config.toml
color_jitter = 0.2
weight_standardization = false
blocks_per_level = 1
residual_init = "zero_last"
learning_rate = 0.038
max_grad_norm = 3.0
lr_schedule = "linear"
final_lr_fraction = 0.1
warmup_steps = 1830
Rows from block 2 of a small image denoising model, named by matrix and row number. Each number is 500 + 25 x the weight over its row's rms, rounded and kept within 0 to 999. All counts start at 0. Numbers have three digits each.
After each channel's rows are labels from the 100 images, of 14976, where the channel reaches its highest value: "patch colour" is the nearest of a few named colours to the mean colour under the peak. Only what is clearly more common there than usual is listed. The data: crops of objects in photos (Visual Genome).
# conv: 3x3 conv (model.enc.2.0.conv.weight, 128x128x3x3, each kernel summed), inputs 0-63

conv.12:506452531478537559457516492501482486484499534492535471499497489509494510484511494503498480508494518513522469508534538506465434474451477492533514497468474524532506462495491501518511546529447464
patch colour: cyan

conv.90:545521499488488501483509511500480494542522466486470488491494494499489490473493535496522490516510517534467495472434466497538516509483505526505461489470504502497487499510501496450507432482524501
patch colour: red

conv.6:472544503533498464533423518481517502518505506512470497495479500471508519520504516510518491529565518478483449505520503516473488482499481507522464499522468470496506503533524524489499548518502510
patch colour: black

conv.71:442526454483545492519480481497478474506525442464498444534499531461495508502517537463501491473523478503453507532492518482516461420467474498548503510485549473494524503543500498494513512509532489
patch colour: brown

conv.50:459439495545502480562467480533484513492471509514479498482487522485545477486497470482502500553561500490517515506531475488457506505515522509479485548526466461527521505498507514497515524479506481
patch colour: white

conv.79:498476479489520534489540469521480527473518528490551525508476497505535470508463472491514504537515527507538511509503502510470511473473473536487532545498500513479483518499490488506481466454496485
patch colour: white

conv.8:486552515455519529499534543501541505474472504549507488512477497482525529461510486472490470453506477479479481510487476498521482479473485527545495504485497457486503456523498501483459529485526524
patch colour: white

conv.39:439507464502526522476514480481493490513488475522509536526565447532494500451487480459503473521503510498503526542499460525498526530546524479525468507528528512511492504473529507474495522491488482
patch colour: white

conv.23:478488507515479454525458487513490514513513497499481512486481508462502496532489527504508464522496494477489457511534510521503517490522489528489469488481529442464506528538544503529496516484516534
patch colour: red

conv.19:473469527499497543470543507505509487497494560492482484496567507485509516489517472504502489510495509495495489531517518508474500491444503516507542524524526546537509489455514458502510516496479490
patch colour: red

conv.54:530473488507525532485502538506496494487515496510473500524482493488489518506522477477488511464469498527526505487494538484466519490432509528482539453525491514533506469491453431480524482475490465
patch colour: blue

conv.68:508490499492469494512485500478476535503522506486496458502452503481511532516488491529477488513477492510539468463507523469505487501425511517506559496489473517460491499521472502519497528516545509
patch colour: yellow; orange

conv.64:466526481491550531475526488500491495534488467496508543516527448562478508451458493484511477534490520511505535544482453535511525537566531502519470508505520524477468519470521502460518520485474491
patch colour: white

conv.15:496493495509495496478532508500512522503488537494504509483493502480520495464528499448477503479486497550541492466527521516487486495475493478559506516475497478532521469491506468485484474529496453
patch colour: blue

conv.1:478527467510524523471524503497492484510469444507494531500535477549471509462480506485517503530494506514479551540440457515514533528537527499505443511508561513495495491451509486461553525469469486
patch colour: white

conv.111:547471512514466466511463501502460502502487513513471511577510501515503506512509511505532508483524467466498484513524490496524520515516518470531531506515485493441521465514537518535527440476494507
patch colour: black

conv.109:488492496470466481500448472519453533529503481525507517453524510484483507477508492501462489515501475516484501465517542501461513503481471505479515521492525554526522513480542485532486483458509497
patch colour: brown

conv.62:463463492562506503483507523499482516465500524503476438477508491535502512493501476528496531549522445500512524518554505453486483518479542540499513520474495528513507517476487516471537490521499559
patch colour: white

conv.66:518486507478491499519446491491505454515485513522511505511504504447513472560511482512518511516540547443479475492500527531472462489473456460506495522470508491495555471518512544524480518469526477
patch colour: cyan

conv.20:475497475498506497452533521514475527500512512493504492498539494506516512453490490529494544516492478543517509473513521510483558520466537539522503502508526548495498490500512483481530492529505508
patch colour: red; orange

conv.35:521492516543507521488496515483471482456524520539492492518501497493464513493508473531511473523514497505466503521494482483500423536469500488510529515498476542524530502476500501513505515503484531
patch colour: white

conv.93:477489508508483509445488488533535467514457511479520522502538532496550452481481512534481545490536462475492525448485510484527514467495480472507519497533483506495461492519495509524472514530505467
patch colour: grey

conv.96:554515512482479500475473517510507475516499501521487497494504540520473497534516537526535502488472484497414532488428521487497512512471488515481542517493547531483515476482520492498515494465487516
patch colour: red

conv.49:504474525486521496531488488505482520524555518538512519494456495511508457526501471502480526483517503499487501481499478531513506509504464501476522504522495481522530513500509518507478483489485450
patch colour: pink

conv.88:484463495486497538493509496497462487498511527478524508538506470489512523545478470477484491471474520504532480501564497498486486487499508503481539497499505550486475509518528519544442537534548492
patch colour: green

conv.84:513484533494511530524522507468452545535514484506506457496491501488490526495513510553496513486451520473458497545475506467504461485490475507565515519495472544500473520518503482461529463495471494
patch colour: black

conv.2:492526499546466467550466506502488509512509511540472537491496510503531524519526499538515515545552529486502433495496503498485496492486463493518543530529462480463517516537482517527503524487504502
patch colour: black

conv.31:489488550538540502502533466489510513508482523491493516491459493498500473499508466475476427470467489504539541487521509523485464496498448490486524522483455457532483507491475472502482506523468456
patch colour: cyan; blue

conv.114:455431514520486502526474513492501512514521531520472479474500497472544499532524497491508478541550531473527473492540525529460477505458504507475501506499463453512514502515500474504503522507516509
patch colour: white

conv.102:523527544516519459496527522496488499491464452504507516547493482525508514529559497514527468523517528451511500483536506492504495530456477504557495506509523482484506503529498473548518463503514524
patch colour: pink

conv.26:471538538522487493514498518489513516543500492511495533516472521469493483501538547522520477523508489489499515502518505480530530475524459492494529524543465456536435513524495473493515478524488508
patch colour: brown

conv.27:519474472568500489457498515495500497447495488496502481520476531470484482475520504498496529481487482496489516497479527479532515476462491538499451509527523470535518489493492506516552529514500511
patch colour: purple; pink

conv.110:515507526495501458518471519476529485561484506513468496521489489513498499535540509477504506453501490484496480441492502507525484515523527447502495492477484420497533492490506484513499489540503451
patch colour: blue

conv.7:541471439468575499499495536475484495474487526491510477521471496508518530515474500503496513483477420528480489501474518477468481494509498497498562485525532535504489523499470474459487507528477498
patch colour: pink

conv.37:540465521519471528501555498530502523506472501478519521537480536508515477482490471505470495477512460501535504493476517469517489498491495544513490479492479481498490500501471441460498505510513543
patch colour: grey; pink

conv.40:531479503482487531467491518520467493487504526537510481497520536511484512512502528522498526485475495503440506525466541488490518491441481514496528513512554528492516471461510489525492532492482498
patch colour: red

conv.76:480513486498531495488454511475493443519512535546494508493518523481496479541502499482531505459544514489485504469513531509464478468479490476509573510499465523527518503548523485503449475504488490
patch colour: cyan

conv.25:517448479520499543456520501487483549469495547512554472498472499516483490490494464535502543520459458534516507515495522471535475507449486523524542531475503571509479484490492526484515484501493501
patch colour: white; pink

conv.105:431471504509524481503522479485478514535459451477475534522485486467500516508487510491472498523504508512493503456532524508493491502479520508515508476466523497467487471478477485495540482497501497
patch colour: black