config.toml
image_size = 32
crop_scale_min = 1
rotation_deg = 10
noise_std = 0.6
blocks_per_level = 1
block = "plain"
attention = true
residual_init = "zero_last"
muon_scale = "original"
max_grad_norm = 3.0
batch_size = 128
lr_schedule = "linear"
warmup_steps = 1830
weight_decay = 0.0007
adamw_weight_decay_other_params = 0.05
Rows from block 7 of a small image denoising model, named by matrix and row number. Each number is 50 + 15 x the weight over its row's rms, rounded and kept within 0 to 99. All counts start at 0. After the name is the row's rms in percent of the matrix's.
After each channel's rows are labels from the 100 images, of 14976, where the channel reaches its highest value: "patch colour" is the nearest of a few named colours to the mean colour under the peak. Only what is clearly more common there than usual is listed. The data: crops of objects in photos (Visual Genome).
# conv: 3x3 conv (model.decb.0.0.conv.weight, 128x256x3x3, each kernel summed), inputs 129-171

conv.103 095:41 66 61 70 79 79 53 54 27 31 51 37 50 70 64 54 38 95 38 92 06 73 80 33 47 24 91 86 24 63 51 35 31 26 61 39 46 50 37 21 49 25 45
patch colour: purple

conv.113 089:18 31 63 58 81 49 30 50 65 47 44 34 37 38 40 29 13 83 32 18 40 75 55 64 95 58 62 83 64 62 70 23 50 99 57 48 82 29 59 71 25 48 58
patch colour: white

conv.64 087:53 70 81 42 63 43 62 64 77 54 46 38 81 22 42 39 46 42 23 37 26 69 52 32 53 37 85 52 92 44 41 56 30 51 60 80 28 28 55 36 36 37 17
patch colour: white

conv.100 117:21 35 44 35 64 26 49 84 41 55 31 44 57 51 21 33 34 37 79 21 73 52 76 60 74 30 51 35 53 50 53 49 52 95 77 84 61 47 52 45 36 27 52
patch colour: pink

conv.117 093:61 48 42 94 58 65 52 50 46 53 52 80 41 50 34 42 58 44 36 62 37 46 75 58 48 69 67 31 36 55 17 33 46 66 86 79 44 44 28 65 31 13 48
patch colour: red

conv.127 105:34 37 29 29 54 43 46 43 43 63 44 48 35 41 34 55 43 70 49 27 79 12 15 61 55 47 37 87 45 40 53 40 31 40 55 38 58 47 23 28 44 29 60
patch colour: white

conv.89 090:86 16 58 29 66 55 73 51 54 59 74 57 55 07 31 20 68 15 57 68 22 59 44 99 49 56 41 23 40 43 19 34 53 74 71 20 45 45 97 61 48 70 17
patch colour: brown

conv.11 104:49 43 30 52 62 07 50 43 65 42 59 53 32 45 58 68 64 50 50 64 58 05 37 57 59 69 60 85 55 37 63 34 57 33 48 48 43 19 46 48 25 64 25
patch colour: white; pink

conv.97 108:67 57 53 77 70 65 50 24 70 65 34 78 48 66 67 63 47 49 53 49 38 53 46 41 64 71 47 76 48 44 60 57 87 87 32 45 48 50 61 74 59 36 59
patch colour: white

conv.91 105:35 65 55 50 29 59 37 37 55 19 23 68 71 60 85 50 60 69 60 60 24 40 54 65 00 59 64 31 64 45 86 46 48 29 09 94 51 45 47 49 42 61 23
patch colour: white

conv.82 102:41 58 45 70 43 53 47 45 59 20 46 84 55 92 89 64 57 69 57 63 33 54 51 66 79 22 60 65 40 43 61 40 62 67 43 31 74 38 68 40 82 38 51
patch colour: white

conv.73 113:38 27 28 44 37 52 68 29 03 50 52 62 48 53 00 42 49 59 66 56 67 75 33 68 48 65 21 37 28 45 35 55 45 42 51 51 30 54 28 80 77 31 37
patch colour: black

conv.107 110:86 51 64 21 40 61 26 68 55 41 87 64 93 65 19 30 49 34 42 63 76 63 26 81 49 53 63 23 59 43 19 65 51 72 48 48 79 78 77 95 52 51 43
patch colour: brown

conv.116 098:38 47 45 83 43 45 52 43 38 09 41 63 59 68 78 66 72 60 56 69 33 67 37 49 45 85 52 32 49 23 71 43 49 57 27 45 34 62 16 86 29 63 43
patch colour: black

conv.39 121:38 68 70 32 84 73 35 59 44 41 37 27 67 58 41 53 29 50 24 36 50 51 52 57 23 69 48 60 56 66 63 56 43 40 47 63 40 45 75 33 71 31 70
patch colour: white

conv.38 100:53 57 75 36 80 82 33 07 46 81 64 48 22 64 06 73 50 40 42 30 40 58 93 24 70 42 32 65 43 69 54 80 44 56 90 00 59 39 17 51 53 42 55
patch colour: white

conv.45 093:36 45 70 95 50 25 41 51 31 44 50 57 27 14 48 33 48 65 53 99 45 17 15 65 30 66 44 49 43 60 54 33 56 77 59 56 37 66 80 50 51 22 24
patch colour: red; orange

conv.26 087:31 36 26 71 65 38 56 50 36 42 50 49 63 04 29 60 73 58 61 75 45 60 14 35 46 73 45 86 61 69 60 56 53 56 53 30 23 22 56 56 78 41 38
patch colour: black

conv.51 084:41 76 64 51 51 72 62 71 54 57 35 47 91 97 67 59 47 55 37 18 71 49 46 41 83 59 42 53 65 46 77 50 44 42 36 67 52 50 19 29 55 47 70
patch colour: cyan; blue

conv.112 103:36 65 58 39 56 61 33 71 65 19 38 36 71 47 81 47 79 47 65 44 52 42 53 26 51 16 90 40 69 99 56 54 59 75 46 33 68 35 37 48 56 38 54
patch colour: white

conv.56 092:55 52 49 75 65 77 38 70 59 30 42 53 61 68 65 55 55 62 91 59 33 42 25 46 64 07 33 76 70 29 60 43 57 86 36 50 22 58 75 80 66 72 00
patch colour: yellow

conv.34 107:58 56 51 56 38 41 59 53 69 54 29 50 56 58 83 52 70 53 31 67 45 43 36 32 38 48 64 66 52 49 45 29 38 56 36 45 68 32 47 25 34 51 55
patch colour: pink

conv.35 098:35 31 34 54 00 23 40 57 76 85 38 99 45 50 47 61 57 43 58 33 96 27 25 37 61 60 19 14 61 94 79 60 64 72 52 70 67 42 43 62 49 37 64
patch colour: green

conv.104 117:65 63 56 05 49 63 41 55 53 43 34 47 52 36 21 72 16 78 48 12 68 25 25 36 77 12 58 57 60 55 39 41 24 37 79 69 82 37 43 43 54 11 28
patch colour: white

conv.0 089:40 46 50 80 55 29 24 38 38 47 54 41 48 39 27 46 52 59 37 49 45 44 47 14 42 73 45 73 54 67 51 50 49 62 45 55 38 43 50 61 47 62 30
patch colour: white

conv.55 117:47 44 64 15 38 58 29 57 27 40 40 63 61 53 10 40 54 24 39 34 70 23 68 58 31 15 61 40 27 66 89 63 99 99 48 33 14 73 46 43 30 56 22
patch colour: grey