A small image denoising model, trained from scratch: arch unet, 123503 training examples.
Rows from block 7 of a small image denoising model, named by matrix and row number. Each number is 128 + 24 x the weight over its row's rms, rounded and kept within 0 to 255. All counts start at 0. After the name is the row's rms in percent of the matrix's.
Before each channel's rows are labels from the 100 images, of 14976, where the channel reaches its highest value: "peak at" is the part of the image that holds the peak. Only what is clearly more common there than usual is listed. The data: crops of objects in photos (Visual Genome).
# conv: 3x3 conv (model.decb.0.0.conv.weight, 128x256x3x3, each kernel summed), inputs 86-128

peak at: top centre; top right
conv.118 111 [ 96  93 153 114 159  80 182 147 116 142 106 104  99 110 103 126 123 180 182 163 183  97 122 155 113 150 114 101 144 134  98 122  82 117 120 148 115 122 160 114 161 124 115]

peak at: bottom left
conv.96 108 [131 131 114 130 113 156 115 142 154 128 121 100 134 121 135 115 148 130 138 131 152 136 137 120 139 141 139 128 125 127 123 117 125 159 124 127 122 121 128 143 167 107  81]

peak at: middle left
conv.53 085 [ 90 133 145 147 112 131 146 125 146 138 113 117 110 116 145 129 142 131 127 134 173 114 131 117 125 134 133 138 144 120  97 126 141 136 155 123 104 152 133 119 153 128 155]

peak at: bottom right; middle right
conv.81 116 [130  82 150 129  99  93 171 122 114  98 116 156 196 167 144 126 165  97  86 162 146 169 136 139 134 121 185 111 109 145 150 129 108 116  93  98 117 109 137 109  86 107  97]

peak at: top centre; centre
conv.23 101 [105 160 136 121 125 120 149 127 134 166 125 109 134 177 119 106 135 146 134 136  96 109 106 202 162 145 136 152 120 171 130 127 110 111 159 155 139 140 181 115 121  63  66]

peak at: bottom centre
conv.114 104 [129 155 137 136 116 143 131 121 145 134 141 134 133 116 154 120 119 132 125 127 123 121 126 116 133 145 134 146 122 123 144 136 122 149 126 132 134 137 118 134 131 147 107]

peak at: top right
conv.77 104 [152 111 125 133 142 102 148 101 136  83 149 164 160 125 134 113 185 124  98 125 142 144 101 125 131 123 136 111 130 119 138 117 141 133  81  72 131  99  88 114  71 141 178]

peak at: bottom centre
conv.78 098 [114 133 127 133 139 125 119 147 104 114 143 123 125 125 153 140 128 134 122  98 128 143 124 130 111 122 131 101 145 112 122  98 161 123 112 112 119 105 145 148 134 121 131]

peak at: bottom left
conv.37 080 [143 149  95 112  93 153 118 116 118 116 123 121 143 157 126 146 144 119 107 134 155 106 126 145 100 151 146 148 136 143 114 123 144 121 143 101 137 117 158 128 144 119 146]

peak at: top right
conv.97 108 [168 148 144 128 161 164 119 109 143  96 117 151 137 144  85 167 113 118 109 139 113 147 133 114 125 131  72 135 123 132 126 158 112  95 134 142 160 126 104 151  95 188 115]

peak at: bottom left; middle left
conv.75 108 [130 161 123 133 154 157  68 146 110 156 144  86  82  96 153 147  83 107 137  74 102 121 113  88 116 116 107 151 131 101 108 114 169 119 154 130 138 152  98 167 179 141 139]

peak at: top right
conv.69 091 [116 134 114 136 114 146 156 115 137 110 147 167 111 176  81 146 155 117  91 152 142 119  96 125 182 116  91 149 130 142 128 172 106 134 103 111 149  97 140 118 136  95  68]

peak at: top left
conv.104 117 [151 127 104 132 124 118 111 117 118 132 133 145 134 148 121 163 126 128 136 133 140 123 111 138 131 121 143 128 118 127 131 130 126 124 138 123 131 116 137 117 112 148 148]

peak at: bottom left; middle left
conv.72 112 [124 133 107 110 144 179  85 140 121 151 158 103  62 111 102 155  95 118 139 115 119  99 136 106 132 121  61 170 119 115  97 119 145 147 155 150 148 117 101 179 181 151 100]

peak at: bottom left; top left
conv.70 096 [101 134 156 124 117 121 126 114 154 112 154 125 114 159 133 166 128 118 111 118 108  99 119 136 131 115 152 143 126 190 140 129  93 144 163 114 126 129 165 146 139 120  75]

peak at: centre
conv.14 090 [143 170 119 137 141 119 130 128 115 132 150 155 170 170 146 179 141 157 109 117 135 105 118 120 113 136 136 127 116 123 163 160 140 115 125 101 149  79 138 130 141 139 127]

peak at: bottom right; bottom centre
conv.101 110 [172 109 108 126 132 131 128  99 127  87 137 155 174 157 143 144 142 117  82 119 116 146 122 121 129  98 166 135 118  93 136 132 163 131  96  90 142 112  93 144 110 144  66]

peak at: top centre; middle right
conv.20 121 [147 100 111  98 107 121 111 158  80 137 150  74 115 100 143 111 141 118 180  77 112 173  96 157  45 151 114 134 158 137 109 121 177 115 151 102 160 157 110 145 141 128 107]

peak at: top right
conv.30 089 [111 137 171 146 132 120 156 144 145 107 117 147 118 136 130 123 129 136 110 160 146 141 139 134 155 121 122  92 114 139 139 124  95 123 108 144 117 117 136 145 104 120  81]

peak at: top centre
conv.2 088 [111 124 117 115 125 117 142 139 130 116 150 122 135 134 123 185 143 117 130 141 147 140  98 146 113 107 126 115 118 125 135 125 124 131 101 136 129  92 138 119 114 148 126]