config = dict(
    model='image denoising model',
    dataset='crops of objects in photos (Visual Genome)',
    train_examples=123503,
    image_size=32,
    crop_scale_min=1,
    horizontal_flip=True,
    rotation_deg=10,
    color_jitter=0.2,
    task='denoising',
    loss='l1',
    noise_std=0.6,
    arch='unet',
    norm='groupnorm',
    hidden_act='silu',
    weight_standardization=False,
    widths=[64, 64, 128, 256],
    blocks_per_level=1,
    block='plain',
    attention=True,
    upsampling='pixel_shuffle',
    init='xavier_uniform',
    residual_init='zero_last',
    optimizer='muon',
    muon_scale='original',
    learning_rate=0.038,
    momentum=0.95,
    nesterov=True,
    orthogonalizer='newton_schulz_5',
    adamw_lr_other_params=0.0013,
    max_grad_norm=3.0,
    cautious_weight_decay=True,
    max_steps=36600,
    batch_size=128,
    epochs=37.9,
    lr_schedule='linear',
    final_lr_fraction=0.1,
    warmup_steps=1830,
    weight_decay=0.0007,
    adamw_weight_decay_other_params=0.05,
)
Rows from block 4, named by matrix and row number. Each number is 128 + 32 x the weight over the matrix's rms, rounded and kept within 0 to 255. All counts start at 0. Numbers have three digits each.
# conv: 3x3 conv (model.mid.0.conv.weight, 256x256x3x3), inputs 104-111, a 3x3 kernel for each
conv.212:122130132135120153112088122112146133116168153101151170121155096108140135124173110173112155126111147152164141119129129123145101123041088120072096143111142132191148139178116153084093129155150080154139132160151124055109
conv.213:144175174067105110115086106080096152048143135143171143155092147090153183116136153129125150142159108127158141214194096167176156125148172212135118128071085103105154166178086188108136112122148079117113049184134165149173
conv.214:161109149111093086154179133167109118141108178169080112164114143119151079092087138157067148100082161091083089142164180080119143134117142048069070195129122167132155073119153167112145155100164134111179145114135183132114
conv.215:135140122086144148108124123156156100074120122107183082138182147061073090124112120100217111107117134168081136120099167171154087184166168109101180181116164120133096129123119122121120137102154176178134075140178178117137
conv.216:112149183088103105166095077168124090080106153144124128130198118136111193148151114100104140141161136120114137102156167154132188128151122095186103127128124114048048102108141094168135100113073108135128092153102153112023
conv.217:135155140064117052125134254075090171055113131149150118153096122080160135132137125103121089103150101142116140159082100169158162095120135078134106133143065147139128114183109110101185094126151108120130159103148114118161
conv.218:128172187133184107162125121188163146173132121131106134168115138137073046165103149123126140169093145180164165070131071173185148121121134117066094155131142111076177188151159197085138171103112121126138191152122142182162
conv.219:147096157111107111142111112134147149127175103110108150178138160099177211081104156129158139191227161106121141109060093083134061104155131164090134103120150081111123132101101157098179080116154164127146118197154116097105
conv.220:124106172155183122164202128135106122139106130127183099077118118117092079053103153141163123121105140160142131117066109114127215128114109151141110090072169166095123167188124081099120106200121126128141075096160074135071
conv.221:131130088061074074118147134193093131214121176119131118140112084201100162141130153127124121115140150140106116125141096091117075137098133098161102133128097128177191135173141162135145131089131138211134112143110138087107
conv.222:129160123150152180119153164157144171116110130146130117174123170188142149164104102164122166084062119115120093121145097109150069184171166147149110137064118122124170108081134116105111174138085157142119161112185158083205
conv.223:121157159169138123105140160144132133098062096117079139130182104184097170166079170121099132135132115160164133116109117145109141111173096101138088130153199119067103113123105142172129155127118068098124176116073148121128
conv.224:170181169136234190141090122091100074071044066102100141081171084123138079133109157140126158178162152112142133113150053105079117103175108181125180239153204156128094137132118175124191140104205144138121118126080114174167
conv.225:129092131170137101153145151121144136146110128126152130136082129133143163124153133100140101136086141176071139113103096154128111180140138145201106132103186176128118136119117105058089180120128093143126041115172065191126
conv.226:068120129125103111135129113206163120179136151134109206129137150180171074085177099106116091066120083067099051071120131115170165149161108117074137200096145162081107190122156101140068100127096158093087111194097109172115
conv.227:153116123163090144189153096164097135170182143098094193186108134143136105121106126129080158132112145118133147141085096216125133072067075115150101161123128102109138104093119092127094154099178093109125087117138131170197
conv.228:114139162173205119127148127142196148122172125069138158101173076131189113126166152167113107112148154126164175105077107085054145144048109152128226165064107182098094113130125110061154103117104145148162068164159098108185
conv.229:126125095164164189175174133174116123150097180114057101129195108080185139149160148105127134133107098167128103111117102122136064143134173137150122115073061103038097138132171125107134145036107072093134068044171087075134
conv.230:186128104162105144090233134109063097072069077118133106162124149106125175133206100145086119127101129106115101132121142204157079138174184113155103125154109117086077085070102126097128177081106120165111147181175072192153
conv.231:106195163139136098128087158161081082127127133143130137198146149118157116106182079115075140176101101163107111101074117069123133122066109153121172154181156136164129149120168142139179099119097144102077136087105121180124
conv.232:125098104142123107098126095161143117109179050098201065195148208181121149134131109180140154193129115213129126127111092139055141141131160127145150127147214182172186111118198104123163161094132168077156170185147172108164
conv.233:117099120134103141188031048134134181172164191129054174146092123074100141092079136121117107114130081094137083165124064119166161180249112103144132144074098108204135103156101111123095157160090045057097122135110096192186
conv.234:158110111100076098146140134153123123114102070030085134080161120145111105110108140098155121147102118143137165165152192199185090136143119097069151106118114106092109097133156097099160144132051121147124061127096115032107
conv.235:129064107128101131143184152198120100140105182092137211098101147093107149159126155115115149156177061146085082090022069115113133183150056127131130116181127106157098141152161142157105133166141130166141156124176130129140
conv.236:115163146198169122153105163130156136170196184198144152166162096102129109106102107156183108122164140147142170145167099135086105140159101137140102124187106166127130126133143194161110118179129183160119177129111151117068
conv.237:116107129104091133144134141116189166145167121203152087149145203105128145152166135186140159040122120131069143044108202084125098099170108151111134219118129147103130137141120138175110114126124104073103123123161154170192
conv.238:145146127157150141107152118139131152085134140120111129117203169098091147125110154105130198105126160109101157143096144082033106160169182140061094155085087119019049135099154139102111129094140163126097112149106102145115
conv.239:142153141087081091127142116121136119093126147116142097149142152136173173182091134107128123123171151100149135121095090144116064103098113130156139090065131179151124085134176117165087119153143129092147171097103098133109
conv.240:107128104140158141166099073135161118175086143087097101115133051121164098105149130105140085109175101143119082078128102076194068095182114148159132107135180150138184154133117149127188087101192138203112083108052070066083
conv.241:139089086138114150099171100099140114085071130161169088116158104077139097082123071134175135133179156125144117146162102122183106113152121161146131149106121116167147122111178113131092115110172138118184141156109103174090
conv.242:104103101144115107152129122158060110145116120113118170063098074076132066093143091109102119117141166137139180108147095079182114094120176164147127138066162090137136150184144166180098142142158212133158127159169184169106
conv.243:143109100169150102088117083133139112156161103141135171103096127101136107090133111136114147085121126120180196128132124215148202168214103141098113148131124145073108150132140123141168115114131133093145126110129085129104
conv.244:140120078095160142107173159127121129142116144104133086126141143121075092136159119139127136161128119138172111146110132120160135085160133070127143083057077102079102095095127145115087109109137159133136140157082104143102