From a checkpoint of a small image denoising model.
Model: 4.27M parameters, arch unet, norm groupnorm, widths [64, 64, 128, 256].
Training: muon at rate 0.038, 36600 steps.
Data: trained on crops of objects in photos (Visual Genome), 123503 training examples, 37.9 epochs.
Rows from block 4, named by matrix and row number. Each number is 128 + 32 x the weight over its row's rms, rounded and kept within 0 to 255. All counts start at 0. Numbers have three digits each. After the name is the row's rms in percent of the matrix's.
# conv: 3x3 conv (model.mid.0.conv.weight, 256x256x3x3), inputs 168-175, a 3x3 kernel for each
conv.67 096:143159178135176075062111127141140065166087107179068086096115103058151155120156141137119106094218131141088115143134124070138164182179083115099148100084146112169177152086136196114104141134125141105174108151041097075116
conv.68 093:136135084167140089144165115172178114134050121148104146117126110162176160128127087105048142110166101106104155177123133193170149131192168124143056180148121132150134160126163140100103120155140168160130153185113063016158
conv.69 094:114205131139097122145124131102086156146132164158148190169190115172174094121131122189107130118085118147153133135089144179119091113164117103135142162135165080151113188128106105181078150145144138176144161146144149176140
conv.70 105:123092095095134158135141162112086094106156134120101085150142155166116099151126139135128132171110117148055107108151179151142207171142118098097141082123106103146146127134105104180199085132142145092137209184096096159107
conv.71 093:160158167086110066140149091144135119160110100186145113124181115110227190052183144098137143066062163116130147128113156161138057165141114171129122225177132099135152147124136168130106141137165074111114066098115089171157
conv.72 098:128187132107158147132117121154150132090118087113156129140103055109170141089153139133155111158114065143069146135103137166116147140152147097133095206142182146190133130170069114147055139096106142116131127096159192129155
conv.73 099:172166095118161182103123124166151154156147121142081147109102123085148154107079098121138091151125167120148089130188131171144106113118071173114136111125077148150124172125118103166126181168071176164161079172113112076097
conv.74 100:196162132070192138140142140129180115145082105135153106133126182152167090124064130088149084116107099111095138135202181097109203104095125132080143163152078109116159102101102115109137167151114166156160133125106125130156
conv.75 090:136109170118044169143163154099086113129092164095171119138187120125067096140120155130142111142128110163158140127154180191184139165134162140126139119105155079173152092129110079076113116167121086117147147167114108142127
conv.76 102:121108128142167129120166141118142123185181167109073133183143166137129138135135121097132111159137151189179194138176152078109188092092147100104146072085122129100178111120115146140139090066104128119144099106054172132127
conv.77 100:158184111210171201134151190102090117174100133059178120148169152094063101195138107154135131149173137177174128103100125134138117208100127152162111076146141140159123119079101142103134046115121218162177124164122108147114
conv.78 102:076113136200127181150128129114116122195155121159168169102095140144128169125129104119103112007140115126152069149116127106077104096143172177185150135129143115134148104119103134151046110090054094159130123111075129185146
conv.79 101:066184120096152172130100139096100143155077058143145137094096178141118136146138155116059091082080140082075060130147095114211120093138170125218164138166117144131156082134085125120102151159124121109092173142150128088110
conv.80 096:165093115167104131160145121172116124156143160135144136021124106134081088093132125110139096099166094119139131095137132148087100093110104182148132060154139105098130169114117123120157156151175103104079133107143077144097
conv.81 093:132162074115117045121096123115104104151164167116125164135063167103047129143094074136054114121079128123089100041011077099132060140117103192126129191136158156159158100106101156177161125091122142105121178123147157102108
conv.82 094:102087156129083147130133132137128128119115090133159160123131146093118118111169161137138139111173160153221162123121113119136171128142189128164146139157131150051126141133163146173108122112067119124068119154158163114118
conv.83 106:152138153096096129107130197148162154207068163116114108106128120123131067145096096149143123100115130083079111104191111178139065153142095182115131174079095125144115192145163175144197136132124152101125152125134111163135
conv.84 092:141096149066076131104096138180117157129135161137094130111114099123132049158149117122086092127097137123132104129141119147203069142131099133170114151144085114109128154083177151125165120134120120109126163135143111105157
conv.85 105:106090075096127150139141094130130131145140149170121110123092117135082131070110090109135113115111099103144086125132188108163109100178238129135146139096130138113133170123068175150149135079147117135154083117098091122107
conv.86 096:148111123124038123089156095165157122137129162138168140148095128137113144157111096123153110143245165198177157139145065127195121157091109131085176117118122121120113125165101131150152131096098100125092099136078081158092
conv.87 097:136148106111018101119096154110116120093130152111110179110145099119118098092144113097162116167150132179184144136148200122195200145141152123133132130129169135136111102158202159134148140069126136135103166112130201176144
conv.88 096:130136086162099097180080110152114123104113129112089094113092151141145157128132098117107140075089098187106137108109132154107094114142120194115126139176147158180138138122183142130033136087119163084114165111144117167210
conv.89 097:120211114150120166120084117119109100147097164133117145068137157115108079138160186095057159075140156128167129133095110089147149154097118164177083153156095125110169106211127068117187172138124106123124139145110112127157
conv.90 104:140156152080091166138132079108109168129133137143163098115149143135120188115120145215119102121196144141154138075057112095091088184177135088096099123103084163162096142111183139114150149179143146105142129201110119135115
conv.91 104:144156093115151189160080065130149157167138211086156207125158174110090114239095062095074141100062135127085165178131105176102075187140094132112119124105099150114111107105124200135147158140125142109121187125103100162098
conv.92 104:161178114162128083116141133121087169094106152087160126179124097156114155154119146128128111182139173069117065124148109085144112108137127101127145176154147143127125130114124102117142176109132124146097119174117122112161
conv.93 095:141201109060184159177133159136066103156204156130093077127130153145083192085154200084071132129168097154126186155126151128161145123126159126160092139155172150123088112085172187199138126093082035131123136163147083124108
conv.94 102:083162091128205146102121129109150128129112157124105144179167148119088151102064151167144082167143084161164146141126157130080157142154122161094101125098058180124152097176159174118100180162167133129176117054101141149167
conv.95 087:125187155140186126136130130156112152088175092136131117175145141144115135084094101082143102108152127108126162088138141117172172133105135115120093080123143073088151099141124141116074149140092153128122141182083107065139
conv.96 096:171134110086147061134149137094122123116140191113119172079172112176113078129073091122151144115126136134120097154081116174087088125136095114162126192147117133086077129126138109145129147088184166119055131081102137076073
conv.97 106:134153141108122139149147143117161135108155200106132125163035094149081115175100078147106123124130113127158113067103120111132088124169156110136165196112121197148169145139126147154137117148110150143117188084138170179121
conv.98 093:159160132144089109128079169114138112153143131061087135137168173140095121115163156153155145104109085128104145107058093140187089143113149114164164137167181127085131126133163100155162067125100104112118122105134083132144
conv.99 103:117130152202169176103171131135178143136177086141106084157084085175102089074154115180125149084150139134120139110157121090121178196110129085133168153166204135109145142179103120224132142119171123122101080173182071150111
conv.100 106:131172148094069095134076097105153121091156128130183163102097105118114120142081101087123105150147121107166137090077130140097040152108061112136175155142120153140080092134157129094128093132099109087063072106076138213050
conv.101 093:162097133200128153145157069109105122093128141134088115118096154116173135157166108137159151091172141155134092114169142070124083124137124173184102144077132136092134085141160151135111196140136105133066114135087093119169
conv.102 099:121092138108095109093119163132145086123181132144127143153131123103088062144142128149170127129055069112123079124172112139116115140081119102154191150171147129163130141048175128173123132158117139120154104135154124119114
conv.103 108:109090095146132120104154152144143163142209098163252077100161131152151176136085144121096096126139089120213081097111133143145108127138085119134159138122152114101095128107130149135096164171132128133086129176093118146088
conv.104 103:133177135113129109110121151114136126120114151083109144166114111152134116154136094129125108153164107126132112164111134140151150173160117159119116063103124053139127111133143110140149065199156107114105138117087150120137